From a checkpoint of a small image VAE: decoder widths [32, 64, 64, 64].
Rows from block 4 of the decoder of a small image VAE, named by matrix and row number. Each number is 128 + 32 x the weight over its row's rms, rounded and kept within 0 to 255. All counts start at 0. Numbers have three digits each. After the name is the row's rms in percent of the matrix's.
Before each channel's rows are labels from the 100 images, of 14848, where the channel reaches its highest value: "top examples" is what is common among them; "place" is the part of the image that holds the peak. Only what is clearly more common there than usual is listed. The data: telescope images of galaxies (Galaxy Zoo DECaLS). In brackets: how many of the 100.
# conv: 3x3 conv (decoder.decb.1.0.conv.weight, 64x64x3x3, each kernel summed), inputs 0-63

top examples: roundness: round (57)
place: centre (100)
conv.13 095:106124113107139061196146119158093156163141150155169168137120127128081130159117076164079207080085119109150161118121109161213146112093118118165164138114124132106106106159173135194111127141114147

top examples: roundness: round (70)
place: centre (42); bottom right (27)
conv.60 092:121126119164144120100130157153112118101114135105209099119156114127087114129153117135128158049064083154091095101103054144146178097174140127099132138124129131215096159168191151130170149126138129

top examples: roundness: round (44)
place: top right (50)
conv.4 089:181111142099122175178136149109144105138150178167119042043094132127158152167118135110170119128154096103125094121121184141153103126075222114143167140153165128111127108147135117161113135143082154

top examples: edge-on disk: yes (30)
place: middle right (41); centre (34)
conv.0 102:188118182054132093169182162138100201081184117121138146157133094066143121158081171146164151141114123136130124148130170133114146145130177154150198101160092095124172144137128119097138101153129140

top examples: roundness: round (58)
place: centre (100)
conv.48 127:123088142149113164143123104141191151146148142076156111085141154153160160092141164161155131062068093091111103086170156170130088155151076130127111139128163132084120132143173180119144207146120074

top examples: roundness: round (42)
place: top left (58)
conv.8 106:207085099046106144150113136082153119145149120148165165162134114137146161151145145104129147149149112140154134108165139097127158160113119090088149135161145124035187108128132081138115101175109049

top examples: roundness: round (41)
place: centre (41)
conv.21 086:089099091129126202138132121128089198196129152162139155138080104101130105170121133070127127074188081155107126135127139138177169135138127085087135138126143126085206104134170117163126142135082151