Weights of a small image VAE: encoder arch vit, trained on telescope images of galaxies (Galaxy Zoo DECaLS).
Rows from block 4 of the encoder of a small image VAE, named by matrix and row number. Rows with one number belong to one neuron. Each number is 500 + 50 x the weight over its row's rms, rounded and kept within 0 to 999. All counts start at 0. Numbers have three digits each.
After each neuron's rows are labels from the 100 images, of 14848, where the neuron reaches its largest size: "top examples" is what is common among them. Only what is clearly more common there than usual is listed. The data: telescope images of galaxies (Galaxy Zoo DECaLS). In brackets: how many of the 100, against the usual share in percent.
# gate: MLP gate (encoder.blocks.4.mlp.gate.weight, 512x192), inputs 0-191
# fc1: MLP up (encoder.blocks.4.mlp.fc1.weight, 512x192), inputs 0-191
# fc2: MLP down (encoder.blocks.4.mlp.fc2.weight, 192x512, transposed), outputs 0-191

gate.209:509486562583530492534530344506524553570461442481506350456587569461490460512433487441485493446542449530464506534561488552521550426524533531601563520484494446649422471537480480541513469495497550498500466506556584491531484544520586483521420580472482520514534477489575523559504475512525496469459555441481506505517460509494458473433444501483512528519465562497532523560494521535464500482440448570530495534519516588449488514539494514506536383557519481619545516368515649412458454566502495516541423523437384523477476470531494472421472479551492507614528466521488473459443335446501505523
fc1.209:460509492362564472471571429491595516515453479466367529541496512529521542495437406508560455439534437475495411559520435445483552612573528571529532440509501453566501467440535478504442580514491546452467536487530550497488468472483471590582498589484521495479521397503576451459467478458548488520529460472385470523499524533531494551536407469460514502495514536511501535409494555433569492503485533425552539360543501436471600518407545483446483559497520545534497362433510550482508467517507493462452454522497477622522500468579517502457452512495480556503542474409519451425523557482478560365
fc2.209:463519510488571497538583562504545602549489446524545485478456593457534483533504487494477502488509426502456549518538600458482548442528380521510628459504483515543540560652436499529585496463538509511511518572487461458505475510566442496484523465502536568433535453513526542535495468457390427470662498521521488439541473463459474520484487492488413447469493450451541503420476543486550479463521470571552507560468500509624401506532442483480523460475505532541629597403517580491473565498446534527525495478481473480444420489471534413543616459442523440427524515551452540461382574529466489555
top examples: spiral arms: yes (39 vs 18.8)

gate.45:602525468539474544454576477449508548467513438481525510526567455507512417488370436614474625546519485338532425388588503430549509534497499446567493482473529502443442467528446463466506487542504466494450605549446493463491475515547487480498488485481451476608555556501552427450439609569449451517524534544473473536540509544543527515547558565498448496509517535551499428473430521445447550542513528476490572508522499513571611534396428587490546538513488497438599528487547516463485430464525556464528580499470534548494529471498473534498586485504529534472475476291485510515510498510509468474
fc1.45:515462463430468450478526462496446509483446431522449437539522471435504462484444581525556496503576535445434549521485426437529516542458433482433605514445485526516508384406529490530484510500469501376491504450463530450523519572466574491494515527505420544447400463525459463499444488442544548527432403470493441462511540540408559546517519549501429558538493484397492515474552512513599443522528449506542545492517434449521487452406520509412424546495512506420582446482514522510511374491520500492484523477379416541506435441455455499491497543452521445554510482590475330526445610524494387508
fc2.45:479374557516524518467513557502461420484514447438566447393471501506517424373460634471576464511517495508545575425541503467517441444489528497535438513432543517420523491482492518448476424548407442451505479531574437516441523518526567459469529501468467555428485474541469482591515447404520563538424493507517576496560539452494595474524476530506496440551455434561520541443536548546546494524456504450450451533531631505552519542541526479430593574458465475502478435510416479516476360471447507478431443448432567521566555520492414544447494475440479516511512485544601559555529591519517549449
top examples: roundness: round (41 vs 20.3)

gate.74:513505468523451450535477542470582462476532584609406592530484566439526435498596523538467489496555536540558360592520450454480500545507585545570415488540462475525502590587429528543519492433480568512493503499469464495527475466442319464560487463544513485604537612455596463520530486530458481493474546490521528458494498465541494488467543457475572538514469464446559613430496600489516458467496463442501488582410471524477556508519519525471430520484513548455499524512505618513517551521518492454488393555531496508565392528569506564508450440578516549546482559513494438491572444550481501430
fc1.74:517502450468579466500502520483546477477434422543464458510525606460471469466602503422450450590575521503500480526479409472479523525551603464619517499484480529436495511420464466518365467494512540495555520447553551558580521553548547543537504560509498489545497434518584572566447472490447543457625463499519391520483516479458434566444473505582547536490451504494486529458500476396543537464526540495454521497505555476405473516485511553503500430523533534537494537353554554502505466506519493488588459558479399514512549482507507495539544536477548434444515573560522407510474302499583572477
fc2.74:454461443451609487536507577540480450503516512463443528458543516472518510485477487437484492545519518470416470517602513536546559479478451492614505518505445484600450359479564528525553547509548564498485457481478494502508443557535435454493519432536487531468537496531534517618512505512508559528568479537478456513496504449494420584433492484473432557473533480503538469460481498547531655499482475666516503503487508550528561515496564466451507534475464385513605472382516412440540501539464468462559533525520571502483597502514514508541705454457515569488511569436430414421520521446476459516
top examples: spiral arms: yes (40 vs 18.8)

gate.144:544504446587615536492483525500505477490519431487472479431524458518543470464417472422545534491460514490595515523509484591466436481459473499540349456513507564421573410548499450596535511487542470482495554489566476555509415501636642531430551467510431571448467593465502497553483439458506531442501504414413471434485452546454472517427490502554509544516480495443465556495503449522571491443516492450481386487492556493486433595536551504512505443536513481488439559534428551430447506460548534495426533478535552452522523453563446533410509458610471446525481565457424530537519480514522638479
fc1.144:495494553531471475537458428439480542482436534641603490603544485533524431518547509554447540482490523544393465550459547504568441473490594531513423428528397431504475494457449526496527504474528391565519495540504529513483536386405541450493570429564437472423505581498457485487475488496493545502490478560494450506588512532404488551520462506519439503621427447465521572521487506566495585516477501481467620541577466536436554503559455489510452516543445430498430574497537489522555550504544608599448477528452482454454500432488590480469549595490456551556461512407484519483494433546556477530
fc2.144:474546527412471512546487563464531565509554437534427540447381531517530517533504547516525452512557480461584587573533468425474507451488466524422525567485450496503413442472489543519483461550417546502441484533446558463498527483481484426508441528541497424414395545575487539547467478486466521481478458486515453518447367519566509468551463483512535470438577515486453453572496487442438564449439424479394421454566539504523569538451513497436520617478522546560398443493545486462456460528428450493472508620475619466529458518464548548626538483481549588491511459531359491462545536464475467502
top examples: shape: featured or disk (63 vs 30.5)

gate.254:544534454462493509513468520421474507502453469455422567414501463464486448639460588451518439512542408505402506482572485497412414522506476473559552472587639554492499470640564546434523500447528550490468459486517464505498562486509440535506618450515588466511490390436525516497484543513351477528501576514465440456438521499463467492461496495537515466587551531528516518449554428495478436497504486469535530458477516488463401580520443509527474444517466502513549507425538505497521493472511535497353521532459478536500509402468516501544461556514520432542464582351452483522533483526451379504
fc1.254:429568548582492479569436582434517406507473582416605422508579515433488458591470533473511551437524413593589503511526455454510527492507570486500511515506540524509518561565554444451518490490538536449542436539551472511552577566512509409444518439500534539533477548463566555496450516468444587525551388519559434540491480365491482459471454493581508485475504495628491504480570423425456483471516493533517561504496502504562500508538474554482460508592570434610493478502481442554476481511520567570476468522437472438558506544485541388456573542491491477483528455465502408424566428473518461395
fc2.254:458421559366522426576444511493545453472518499569473483502536456519496603534576487539503482568492467460401386508436465502521560540610470510608534506595535520484455525500488484579497514506481456433497492532440544413528561541470465475486502427448515518462527615433564558478524552468567476466521420504516526418479534521509437461481521589460456492413551482505459561598514464526490462459420436477471462544420531406533442425541465499446564468395487531551453439514392526470520489467479509427473624468438495555509492484519546438553369522533547479562484499559530445465477549528518427494
top examples: shape: star or artifact (26 vs 1.3)

gate.48:497481450571438473551484599543514555477531497501449640466505545532491477591481416595407494463485483484468496490432516560549499558453512502461452481503585515446519535500516515560475485520551458491494472451491640592488502439559418541465465531518596533557477622456446532587522571548493470530503532576488495517439560450565488472560374480478403524524469449535446526393565414479505464486564482574510571614485509497533485557507478484541537514490477535479512506416429509553500534420507500520461507512470516504424502463409520546528499484484530648455571579453596522531545536462547524392
fc1.48:418498429432518482588491548479475420510496494509553415496625547494495494364388499290443482530517485546532478489575431510502537518480439496526461569485487493478522462561491402505450409460418522637423447510555478547456559547510481478507515544571484530489489389534431571539576462497472513516542501433477542472566533520488541479487462429481440466484585455595510483539527427473556573475525511475463521488543463509419403590493443513497522485497525437502495581537518512576417441513559507561544408475461488499442550528446456479484562454468579534531529504571493463452494480497464520528
fc2.48:525494457535541499483533556478490416450463458496515499442469599488495502458552548533448486493615499601424578536506392583567455520553520453420451497493488432393474550451486470564449513506500486518463554500603450531518445515553484488530546539466538498453505504494459493597446409487484482447649554542461505533522472521566485464427478464519454518541457440480495428550529424528636504474581520497472406417542526416555491525395555467393475470576472459458554432569453564480526510561436565523538529482497599557549492509550486517506478456509521502506470511635559518505568466488490390556
top examples: spiral arms: yes (42 vs 18.8); bulge size: small (25 vs 7.2)

gate.177:482506489455516540455507437484516570463488509529381485529538521465492504537650466602527535541565485529416530437550537478490516470561507488472498505513518474503511449469457482475614463498480536446390373440403534538387461437476606457466526448514481481562556477539582436448604495534418436535479569510492594516470493451561413576511520462459494455506528436455410468532518553526520455496420447540510548602506513520457535485454559500495510454617491424525419500517427503417495492479563464461494497464455431428534513506529547432501449522549474475577469521494563545457400476449532562620
fc1.177:462511487530514442417538432550547526478515397482527517427559456453521532532511566538497606453430527385501530466460506496514419562488405582438434484418594589472555438533502452424453488502554461539503518412553474490516553524545557435497496562554557521387581398476533561540522554521562442486443495432548409462550502489457530462511530542478488498572476417546585472553545428504456417491444524425492564506482438428515524486508406465534477440450463498603522489533504490535543447504479489431542485610587490489489597450510475593481469507428468409500469460551409508489553510497455452514
fc2.177:448578542539446446456394531565497549531485503406397485495514586413511523477539538529493404455471549453511526475512548507597586535440440430536506503455425369477558505575585463558494493493587405454421484494534589537483417533549543468435496475536507527476518473504516543538488499492506478567552473537464422518565443605484439470468510488499490533459514460594551547450541551459539551541452488497483531564505483468489448512532465472397477514494497567518526542374504639477511469538484468452418579624531540499539460450564577513491520603412522486537503557454462427531547451509551488548
top examples: shape: featured or disk (61 vs 30.5); edge-on disk: no (55 vs 24.7); bar: no (34 vs 12.9)

gate.17:482507509494506505426484442574538441464479509484516521502630382497528516538474536532503543460409492499477498382519549502538532554497500459499444454549540572487436496498472546441432541460510518542477525497540569533522498506556530648445429426506501520509558512545525394496523480481525533550485545566457485466528574529478464463452408609450564539441568539515501494613537659563495618500479493604533476497522518483507529491472488459476457517533493474447578453509558525463484441442459494478559525516457569526501427551472485532469544408484480495455493502555459700535583558543508410597
fc1.17:477506467445515526440466491599563449474513500485569476522614324538511543490470510535510508461418453492470527444492543485506502528471506498517455450563554562459473492464476578437435533489497475507510554439527519538516525504539509595434432399514470534482553486554547479490520474491534560555448552509491504496552575504485435465420352635491542502517544514557494561629539614549500617500542480589510448466556506520500523491467489431484451518506466495408573446508598514475446442442465516484554509501467555510519403590470520491489568447511454445473468548519448631543574580536515415561
fc2.17:497473539538478473418502504477499536367529482476467472534468642462512520438542497409471511510587434540497511583496490468463538456504415512512574575511443510490590480430573441559384413237476495484511467460569442539474489513428479508463346516503512513411473480445448467423476489496470531532545484504549530508452489474508480488531553392522447491519504461474482443452433425464487485471528507559519546526541506508535415484572515512570511470495514480467495538474467487441482527520531550548478453488561427497501494485506551487557453639513495482504521457451511397463618494475499548460
top examples: roundness: round (50 vs 20.3)

gate.14:495478545585503598534550535445490653477543518522509445498459487501513521547545516413549438562533444538501523494525491460480502448472542406530499419505472436626506484576431456566437479473594508416561487447399486503487486528490474541479516527547588513475484455489479506615477472524441508542578528506508518508475483503554516547428402511568594455518547483479417467384517506468388557577527510457474416595475524538569456504457583497407515515510488506501546574484551502510494623595540529524487584531471471561458545461383533558499595480535568444574466449472532550546480538470496514452
fc1.14:489480523587514570514460460501563567476484477442567549509425490450510473524559610403471447524460567569529568417453463450485526497476587414494498491497512488528528558453451528537505579491523558530592421488527462469469397559545526480530446463502551487493499439540441494593531443472456522489589471517503476505482583503526511467461550529480516551465574595475533551351518512468497521474486472494429539581488463494517431424582455408520506493473530498448544404503470486620572578560473528529509412497481536489500436482432429527437492446593521518525585489571521461427433535490544612642
fc2.14:508541457556440452493491477510552412442501510504378491478434477521504500543458469523470514528566512505419476513539575539547556391443531462476560552519510471475497512560534493438437620455524520530461442438547531418572498553510520481511510510411488502368431433568478501562360458436435539525528511441513395531515480511491463467471447375537443442458528439496484432476504545558536531483442510481442387388436500486485451569502445505403479455503491508515526500589562468502461400518533466493462479472593423519474475534570520492442404539476439461471492545514495356552552473527478482589
top examples: roundness: round (46 vs 20.3)

gate.509:498583514494501511522538433449526502477527553506538366453500486492474496504490486477439384486559633565491494554589535478501443465461672524512479438506500517526509608526553461542438466468561433540513436422484539517552486459440442438570488571509494479513487521424477457568527455477494441492450577449478546493511447366456485577583453502527522522453494550545462444487539511502412446441549446484410510494472496525563509511577484469504459419483540549448484537526461515445494588536614537497414480570509492479454574443409440553507576477558387534501474519470411462549492431486448571446
fc1.509:496412458538416498497439481471506574528461476494436469498444534574581461427611526453540554492423459500486522459472570602453451460521592591545512435543463499452508530542530488430595448460456461525519523462558546489425458572502558576478544387468531456559520570420528568479484486565451472602568584564398533435489500497482485472450519451420509433497420540418525469477480495517484582412533565448501472530564549531531541460508528596490557426439510510519403485410537555492477515474519397461563489508514501528537526511568472524481564577481428451577492503506500611540507537424493513559
fc2.509:397470524537393509535560535591514513535417507503440549546516474508443479437628505568553467469503475368502540495511500460495470440519595456478529496574543484537459481465489497404478393471543471571529536516509537486456464514528567534531487461502471520462448544532456532368500621573459497471396556516538432489471500458490455451474499539547457494499506507523498534518498616506496560517551603450559512519490413566461549379445516486458456449473526447466358488495497446494479395370439538451445405469448448469493470468523493533471532386558490506521505413558501564466513514538472525455
top examples: shape: featured or disk (61 vs 30.5); edge-on disk: no (52 vs 24.7)

gate.176:445483474424504475474606502496412415568545405516345441601522461610550526432485475368481545568488491469494389606451464545630469521513456471495477476446507470486436507562492535528473401500480555444554469492610517529531476510485479464464493454466590529446455412464486541440484444616653485441565488499538472484502585503501470482508553416586421523485515533567526572531582472481555527527500464497450516373482487468554510493528497516509539451581479549508594472474534456507438424513494527493490486504561497508476540503557476514482512521496523494488471460461504454445570473539467540466
fc1.176:495488477455454463545456536408586424488452530458495533488497505518448529485402526426453508549472442539461497451510609519438509445586471547546484461399561552502438488468448553562479554545491491444459458561413475442556554463485622492466503503529433440386444479488458489484592570466436510528503469532479520452531391493597484430527434488500557460469545530482503577479483549484460453504551443508607462349557531576499475494532484462565513456541450574539469493505471503503546387470401496520521529456442498596486521480568524463533429487429531375579497533480543466546560419507504410490
fc2.176:442558513555448536554454516442507475496550430433499529458537495470581539482504488546472544536521430450540564451441540481556558482524547445475464496498436458493449480540518478483505432495565392531536467492419538579525427540429564461418483517493525575411503539556442516453489528411388558500483434401501396498472527571520471481540493434519393603518495481535603572476482482472565481551513497448553455531505523498499513516395530520469546645536522452548602480556530530503569613543466568568545556453476462491515459600535593523468563494559509416467504460564476517488520415508442538597
top examples: spiral arms: yes (40 vs 18.8)

gate.31:589446509531485523495508546579440583462527501595556454493558570484606505564582460620514472488574562476480495457589510505514513531454509441540617441461435442576425478489465483518411449542577435541489574494384563460472501500504463439484484546470474593512479402460505511501493504553508503509438566495476501583442568571464420538546454436503496418513548543473460466459451520538470553527504499481424556485578537585476516433485424539384475480468543472513463486525524442534473496561443481486561518479502416542508486571363530474516567465480509487573536533452559493364494467506535397486
fc1.31:531503441415571485467550439427493407474461502433427439450528480514446497556424456520502471492456490505566458473573577523476449586535500483506521472564416554421536521483498460475521614474446530517526503558482553416525516486478561609570501529538471572513504534505488542532484517526483472498517440487497511573490407539475538426406493523534399539524477566526455510539434497447525567481492503517568499384501518472435542373477459543497537390480521496543474493509534514472468442513455451470575453490503446529561468427600448543476445580481659450510486471656542526491537540508458349456
fc2.31:440466471465419469502490486476444524581596486513472492538442502486454485525521516452445501463470535484501510453452456529450539512449463479478542513446554492475523431433495492508559496479586440463517516512498559504536440577493513518420517476394587520522499522491561442605460493541549509490488441588458670514495435364581506473536477549579553581481470461575531557533606597531640535575499564493512456593545523470475455532510514402455520498460488560474582386425425489511523549507492592511503519653467547518511468461457505444499506478522511497552496535541492564546409601508555493530
top examples: roundness: round (44 vs 20.3)

gate.321:436524473433540484407554537496548465444531535429509454480487459521499511557527529468539476461490465472603543545566514521572380465433467502535461506431587484508490501401549593471492545467575489570531469513499427525506473488434454528544513462477405521480538431575513558454533549489464515532486507534490609482509528422523504528427582469477551434548446508517494473546404425463533544453459490458518641494601409488412494453453523442387585482538534584620559479470558590543491450402500503520476518581472471493375474426472418537434501509544501532511534460483514511508474497533500385540
fc1.321:484579425530434540524505586539520556578436467560451445637513524609547502647560500496545510427597448559531545506487523502520472501543525433427498439469451498469477491484503565532505505448565429538504517557579517464589584565514468423515538522511555414526441451489450437487468515540414460550510500533512583439407499543575535351503532549417445408524556461480595482524488491475560575503447487504532564533458492470553490373508437465502492567526515461482486546477399504516414500537498477457541511480526452379451419538466490478506537486503428560472444510468515525541563496493487465469
fc2.321:580460471457513543475535547441521477485470472561506475526433502539577594460637627542582559541442439554548489534438548581513469458514459447513474591542508568531428464578515490498450488487462472448495526539545567476373524566507527492492521513525558502492532533561532448461531548544580594453466497518468537534494539428563501505532539449487434454495485392490496517489524443491636451492487500503448447446534526547493512422444519442457487507516528590584420475510480468583471503515497542473545478580466494536422464502438372590554398524507499368500513535522351468507500556433510463484
top examples: shape: star or artifact (26 vs 1.3)

gate.157:475446604428436500524444500540515538499501454562474522495435437504544450434459543630593537449491445400517487414561548494494523577483488527474447502496462577437508549469466561424436502447497441508490561474455495501570539525481552435509410594495547600520603558461411541510559577523482526544491497390567463464475416574513493545527552481462497493487485515570449544554471516558544485496480534452487486469503458501552533460474515421583545560557438503502534437505549555619531385434449449525526408479533554503454545460524487511582412497455573456587460403515516469552495582470450447552
fc1.157:517534435513469606495490471406474571465500524463551449521402490527525454497597603375526608480524425628513470521485430515488572529520487420447428507515510534481498569526542480545473459424488484460508519528529445434497538543552519443544552579405406502497595482524524549514472466461376504529445561583451602520476536542460541480501503466504532575429460486455471484499607504457455549533499513543448591523460573472482432488482539542393561496499488490398514454476571420525400518519531557548432419533477474485476502462446505577488421438434465482462514567537545501475435540507473420536
fc2.157:447477494401462582489546530449470401476548491668632410406551519493519572517434558450490426509551597586484586461472442488532356571532465408595487549490518516517525569545503546468454498484516537568576549494492549467511505511499602473490482465474505452457443487510444425519532461534526495530614492554522599448534464519525522543634593514414473511507483472448469538522524475488564506523504533485530537615482548501541444511484481447538587565497515399514462530541424546527550508488582547529458488542469484497542503455538519489480580482497540533509509467508538490501447570414544504453
top examples: roundness: round (47 vs 20.3)

gate.366:526540519507439487458466515403602589468522467514433557586553505535570496532547534461584568494626535470516446459563544437504531547461492585474552570444454530435534472356576445524499541492515569448482535480431512559463573484478433388483471448557406477536441525519427529425443587521469483482508547532510499505502546470491608542530507463435528523469482503504471493516460468517525514401544403508513493469464512524519538546522499453576592519535453513492541476539513529497447376439498477453532445517509464518597478571562619489561389552420562562502462509460543473608516571468467471458
fc1.366:501506511492420382543513436553540462450494499408574504478581519586465450583646491510484512557524486447494570528487551430464559544519496463460598531527551549483486514594572510534565496482496596508425527496455614562491522541583492579410566429553427560521517465479475512469530436546560460481485461540539482600528487467487411470488473487505594531576450468465427559496450495587554556513543532535528507531470491457534606550498540493631462470400421510450469507490408467537518421497544489517430441523466501433464500551486540516524530540511478485624542546525470536439516470503434421461
fc2.366:527558487473508479505495479450560619535531490426450606481382565538427574540433472511455479452493536580474494444506567488512536529556524471512498475497440447552446448547476457563504435450538462456508492412471454433383508565535492489480545524471638528448521541481521499702420475431488544527504512483476534513504443514528552540476500452500466567498459417492573457417467532491427400424492484508478488441488518405482475464478500485354602538534521495464542428469512536421442466546466502455549487468473482525485535479471496489525411388554480523489565572502508403501608464459499483517
top examples: shape: featured or disk (61 vs 30.5); edge-on disk: no (55 vs 24.7); bar: no (36 vs 12.9)

gate.231:469519526388502470461502511524448496446487517567513510503474506595473509521406445603488569529616502489509379513459403504484428444441566545629595520505474551675513520456584457490517444476538490428494503442471413547532465532545544460495463531488476437428549548427539504544422467501472339441535462501524492472477493518537450545446420506428537461506541520480531494530466517469495466548497550578414519424523543511551554559423492507540452517447508526560541499379549479498502495536475492434489409477466430527465449488440489473496456556516475527458544543447537445583473536500502579393
fc1.231:514561506571503456513517299457486591505491456453536512417498464536388451466514565485550440503593530428481487487597425468453463547495468480491428514510537507466493340392450456515483459555610515499549479490478397401493474486410564521469501484468555484570491525533570522477463489469453514532558500509427431545551465521549474442487538618480440464467451502495504538547500559534516567529462519465558537290502482545444496513541508501457543449520486529545521483434483456499457506565493493477453503459500521493550494426519558499505597486493502429481458486573460504512561579444454427517
fc2.231:510563552532600510511556437573420585547501509463419401522500403515453534573458512453481492474529452479495562435542547483537599451503468503470565460462542506481460504459503488475529525505431479511446435555469521532406520540471605533529518419466421479388508616498582405437481455440486497457452582560440385470526503470420518434528541546447545522508574598484492568531486518459486515553453489532546469438397554484592555513549515486461559502624479545397525541490550606565512523481516456510425544505490440534458435514484553573524585490489463388487529508497487564527532538515513543500
top examples: shape: featured or disk (71 vs 30.5); edge-on disk: no (65 vs 24.7); spiral arms: yes (52 vs 18.8)

gate.432:467469480510534463466534476508451469443526523481418467541529496588446459477526545518514532399507599421545560487376431491493501513512493533509412472414470460444415470431468574529510524498530563551519543554520638452539495516427557487532486471479500583453466524459558470452471483404493541523596516500530470476581508512469393504527483384543653591507533462503520436533437495478445467510478454441504420442632517463483515533457554484435467541451519514461511402568547495492426393409507503458489386473498536534496478470565481519477533601475561511431525528455475526477401484499507503403
fc1.432:566469506568499485508548473498437386499519481434460483413513523464538444502536514558496510443564506481573464563507454519511580491395551505481613486488525480539512544422447394645566532486471490476478456472472500528489440507448419513451507550510509489582546482535478489468469582516504543559489465502508414462516498469547476532565419507461509449445555490521431641476508505527581565559537429590593514500496506456526602551496450515520480410497498531504452547538458483516490585470503521523429513557500391493528487472633541471381509610449463435444489517459424555414512389530505540408
fc2.432:508476558461549534537478517520505464517497588512517547519431551461550447521518489530426512530487554501616534465476363467503492448601586466577444429541451496424471529494567403549402506476583400536592504553469511431435436482449497467566546480556593525502454477571506514442454535537425580482436604496565427490487488469431425487454457441421531536508444541437401581539547484516508389488488564554586553481546488490519529534554495464493563439466478506452445532465501542507541396606437556567526552508546512535524545526479464524467565458418445487499521424477541522500489556548490440447
top examples: spiral arms: yes (40 vs 18.8)

gate.448:486551461547537543568450530524462498441466485563448531513547519452431493508456453562535529396526490531489400466524586468562482445489450526469419517547461528525449479428503409513512529516531472456475546374538469468400367529552494542483443518537506586418603572523513582571491550492521479478499474543521609537528558501551562540461487558510510454541561485485486348578446502504459600516434455481441541602480478585504553595491482554545468484533426522582533502498470528444547510505545493578532478505489517607483490493516520345466444488575574522507489567475520549548531480451547520421
fc1.448:457544431482505504517420575442544578492512387451568470519471474516439594505499552550483567472514495586476553391497476457488549444520534451540527544559524537389509547521553433463566515501520531496567358506488516480480478444620508576576447529485462543511467530518584428492497526493399402509414515537458512464441520440518505571553517514433612510569505545527506524476514553466432580571528499475518522582578442504587494530606584492424499512507470540468420484502471420427425555489476578473434454455506517434522507510436509447485405544558495484560549523508433525510452483490535415575
fc2.448:515496492456547561528443399529425504490536458602649516521637454524425557562515526512507494518515498526501553437480479505485526424500548490505487405559506494466492467478460517480480543480495493463556483507460494490556462467536539474529588397454584498509502563435471512576442537460479486458475470509483517488548443506412530486504576510475590498585457393531496538572543497507546533600571484436527428315489465547522449548391455497592640610530481433469516488544542445568492492502467545522486477516498473514555532408479490528451520531512465490516563576504499435377519518559481407499
top examples: shape: star or artifact (25 vs 1.3)

gate.315:502557449466545467468557417545509444512443497479440507506499424516478510475560487568473508425470356434543480484513585443489531525464505516475512465487572488491456443518422468439458458525504554531585544450337491533518579464499491496503514463508497482485556466598567394481435493466530486520410456468485500507465510531459487417474443590465378527482541526549463567584514547530484542498452498514543474527508547494494466510468503452459552482560489505487500498455545555484404390400487475405484493586428542562502354500441612475488619468462471495441515491450504593607537528538534467386
fc1.315:514529458493503508501518613523472474534463536570473478540632498496499513492589477501455493476433478524493456452453499501505401590483530482535492494510553542510483669398433486469502622476421467544569607525524573499485589496558370496503486476484484546422497492578463516484612468472575497475500542520456485458573562542485505534476500510570485535502502535523500594570533538532477469417519454478468510693529517464527532544536538529500520539548510471451520449416488511513495418446527505490550521545483636505492553536482489579450492489483464344436584550480496533421495560488540505446
fc2.315:387484568488442504426414422506546504384449536552515530468451479561427565455467509563553498466510500481460426455408418478438487474541473509532487549570547468426495412502469490524372503386477451557447494473519444467525517541528588489442391504481432501588506582457438502458558438510479426558570524556533511474495535546445551480493561459522485491466432494423441418538491553537486462477467518590489508411545480503425511524397486545659487557560529466523535487529507405465531511457468552519493458480563533438456546550536444477485454529426498539565447479442442522510588519586517453533
top examples: roundness: round (46 vs 20.3)

gate.357:508505516502476473482486521437462515492485567576524596526429503437526406549516394550550543513527469561459492580508501460537597593508492557501581449465496457451481451468426427532494549501458448435484457545511515595537399534550402596562564510534500437515506557578519472404510431428559445508600479500547488510551400467515479418502516493575525465489541502578462497485395489584457591450497441507424549448503458475491539499423435500441507539526487539542527486460585529509607548478451508539539581457560473540578484481586548487538536513541516555473500479447518367501580438528507607468
fc1.357:458561460528456511457426352481459474514536474531442559513425518440494532527511514487495494499520526604542461459535428470505524580535433559560460463505498498505490531613513455550525514459480451491427364466493499491498577508464469456438530400529499517573523522542458566520544425504524449341478483494528599562489555475529480567503571582523359547565439566505481470525493427479498490451425485498601590488348536439564557433503460496495513437439541523463520533521532534448489454533461543457493564531484380498506551501575539563511488470494520531538504422485432419583544532540503523454
fc2.357:499463511541484484468575562527449578499501415495517457477522539500453462522547473544557532459478503421578547505558583460453570401469541488488624475447493491407467482396457453483459473499449521528558589534587523516522471509548522495511475523552443486495418546502501490470420573517490521590455508506465393588558539520475489560453386426552616566560485510478426479566463466522620513523509521512515506543454545405567467462481529491502442524489541474551531566468420541527558567515537506547511511492486367388455558415539553499545426529500514552500479444577565458561524449547481429621
top examples: shape: star or artifact (25 vs 1.3)

gate.188:560522449447536520373501547467576518465543547669523580531407555548453456561523428493486434538553461553571477439491491503540494477483532556480597451517495488390582564505559523474538495492560462525554458549391591537594462571431592535465507625538513447506464492539493469468569454609446525483432492541496440519473434574486434503500502526472452531497576507524521428513563483392507565497464522490476549475486413460493599470466436476468425547560503448469518536514509530569468578530532508558455508510512489489532574524581537514508546476463549509556581461572417518458543500544480553444
fc1.188:449530398396489560569548452487488384519467451535440617506481460488514565423529451482513587506451510438474405446448475446435552608477480558442494544573479563537503416433456481461533413498569516449492452483499505513400513445453584488422547459544436512418582491434567420470526571540484486468570474551455542484564517532519527497438509393578473484579515503467490454438432482457511615537533551516470439501448505529493466566525464509537555582601559467522592488511452469478573536443545468473536528428465459455530511506597500449483458559570497520474535460564493466497550553436536455499
fc2.188:524530482501543523559529458454564534454480515578413450513528560498506508537502521559376556498539567471486447442442582486507472582518450532513308502502509548490443536407513426558475636555491461530564551603457494494483504510506582509479535572556473511505487488471515462527524512511543480542485519438538391488510503426549554525572394445526464419568509497469515590447501512504518439492619490483464452420491508567452503531567446497604542546464470488513554536500486377468493548452564497632465516480532394433511542526502552557511493471504509562445484498550570489579526427523586463539
top examples: shape: featured or disk (61 vs 30.5); edge-on disk: no (56 vs 24.7); bulge size: small (30 vs 7.2)

gate.367:542500526406541556524429463508511486473567410615488512532490504513517559492507473702576438459490507459509526414550540450479420572517426458472517573530551439475444545457558470472507403436502501540451555462460558529575462517536472535521544484522499496496519478509456494493462481494553477395561511598513407481493501489531440503425428577512484469474574452497472571494493484530536462537479479527540529495539468525459628492427444440537453567496461508419508587495510479472526508473424559529472495504622442486474550476584490511432556442608538505368436498507468369558439431483477455483
fc1.367:559508496543489492461572600607472421580490506504527454485529520493594464532459486585486505447461467526473445479389505500582641469434507553454466590451450592553549485521423487490454531497523415533513537508444556560465523453527526502409520516523533481557561559557501467446564435558480578539523491468508487395481494582510408453466620411474493497478437509443485501414508509522520522557499536481417531397477455472548446528518528497516423464505540553463516505584344437430504477533583420522493564615556435438539518520489536407507505539464559497512539442454474505482514486529530433481
fc2.367:462489414500464446570529488460581402567501506601605437515482547436524471591443415569412542545573451581494493535527606411482430525465452460497544447505548498444508479594517543452489510463473472494447479608529603463534459513566489476520457514520470459511486488527514509590512478458502537486445494525455364466470404481545454527487507511533541560457444547534440481523514576521503523477532464403478558446500493517647535560481501529483545518559518490534502424574497528561506483510479547585415458475369503483489507488455461495385575550493493542526433482467538493486471494487519671469
top examples: shape: featured or disk (68 vs 30.5); edge-on disk: no (61 vs 24.7); bulge size: small (32 vs 7.2)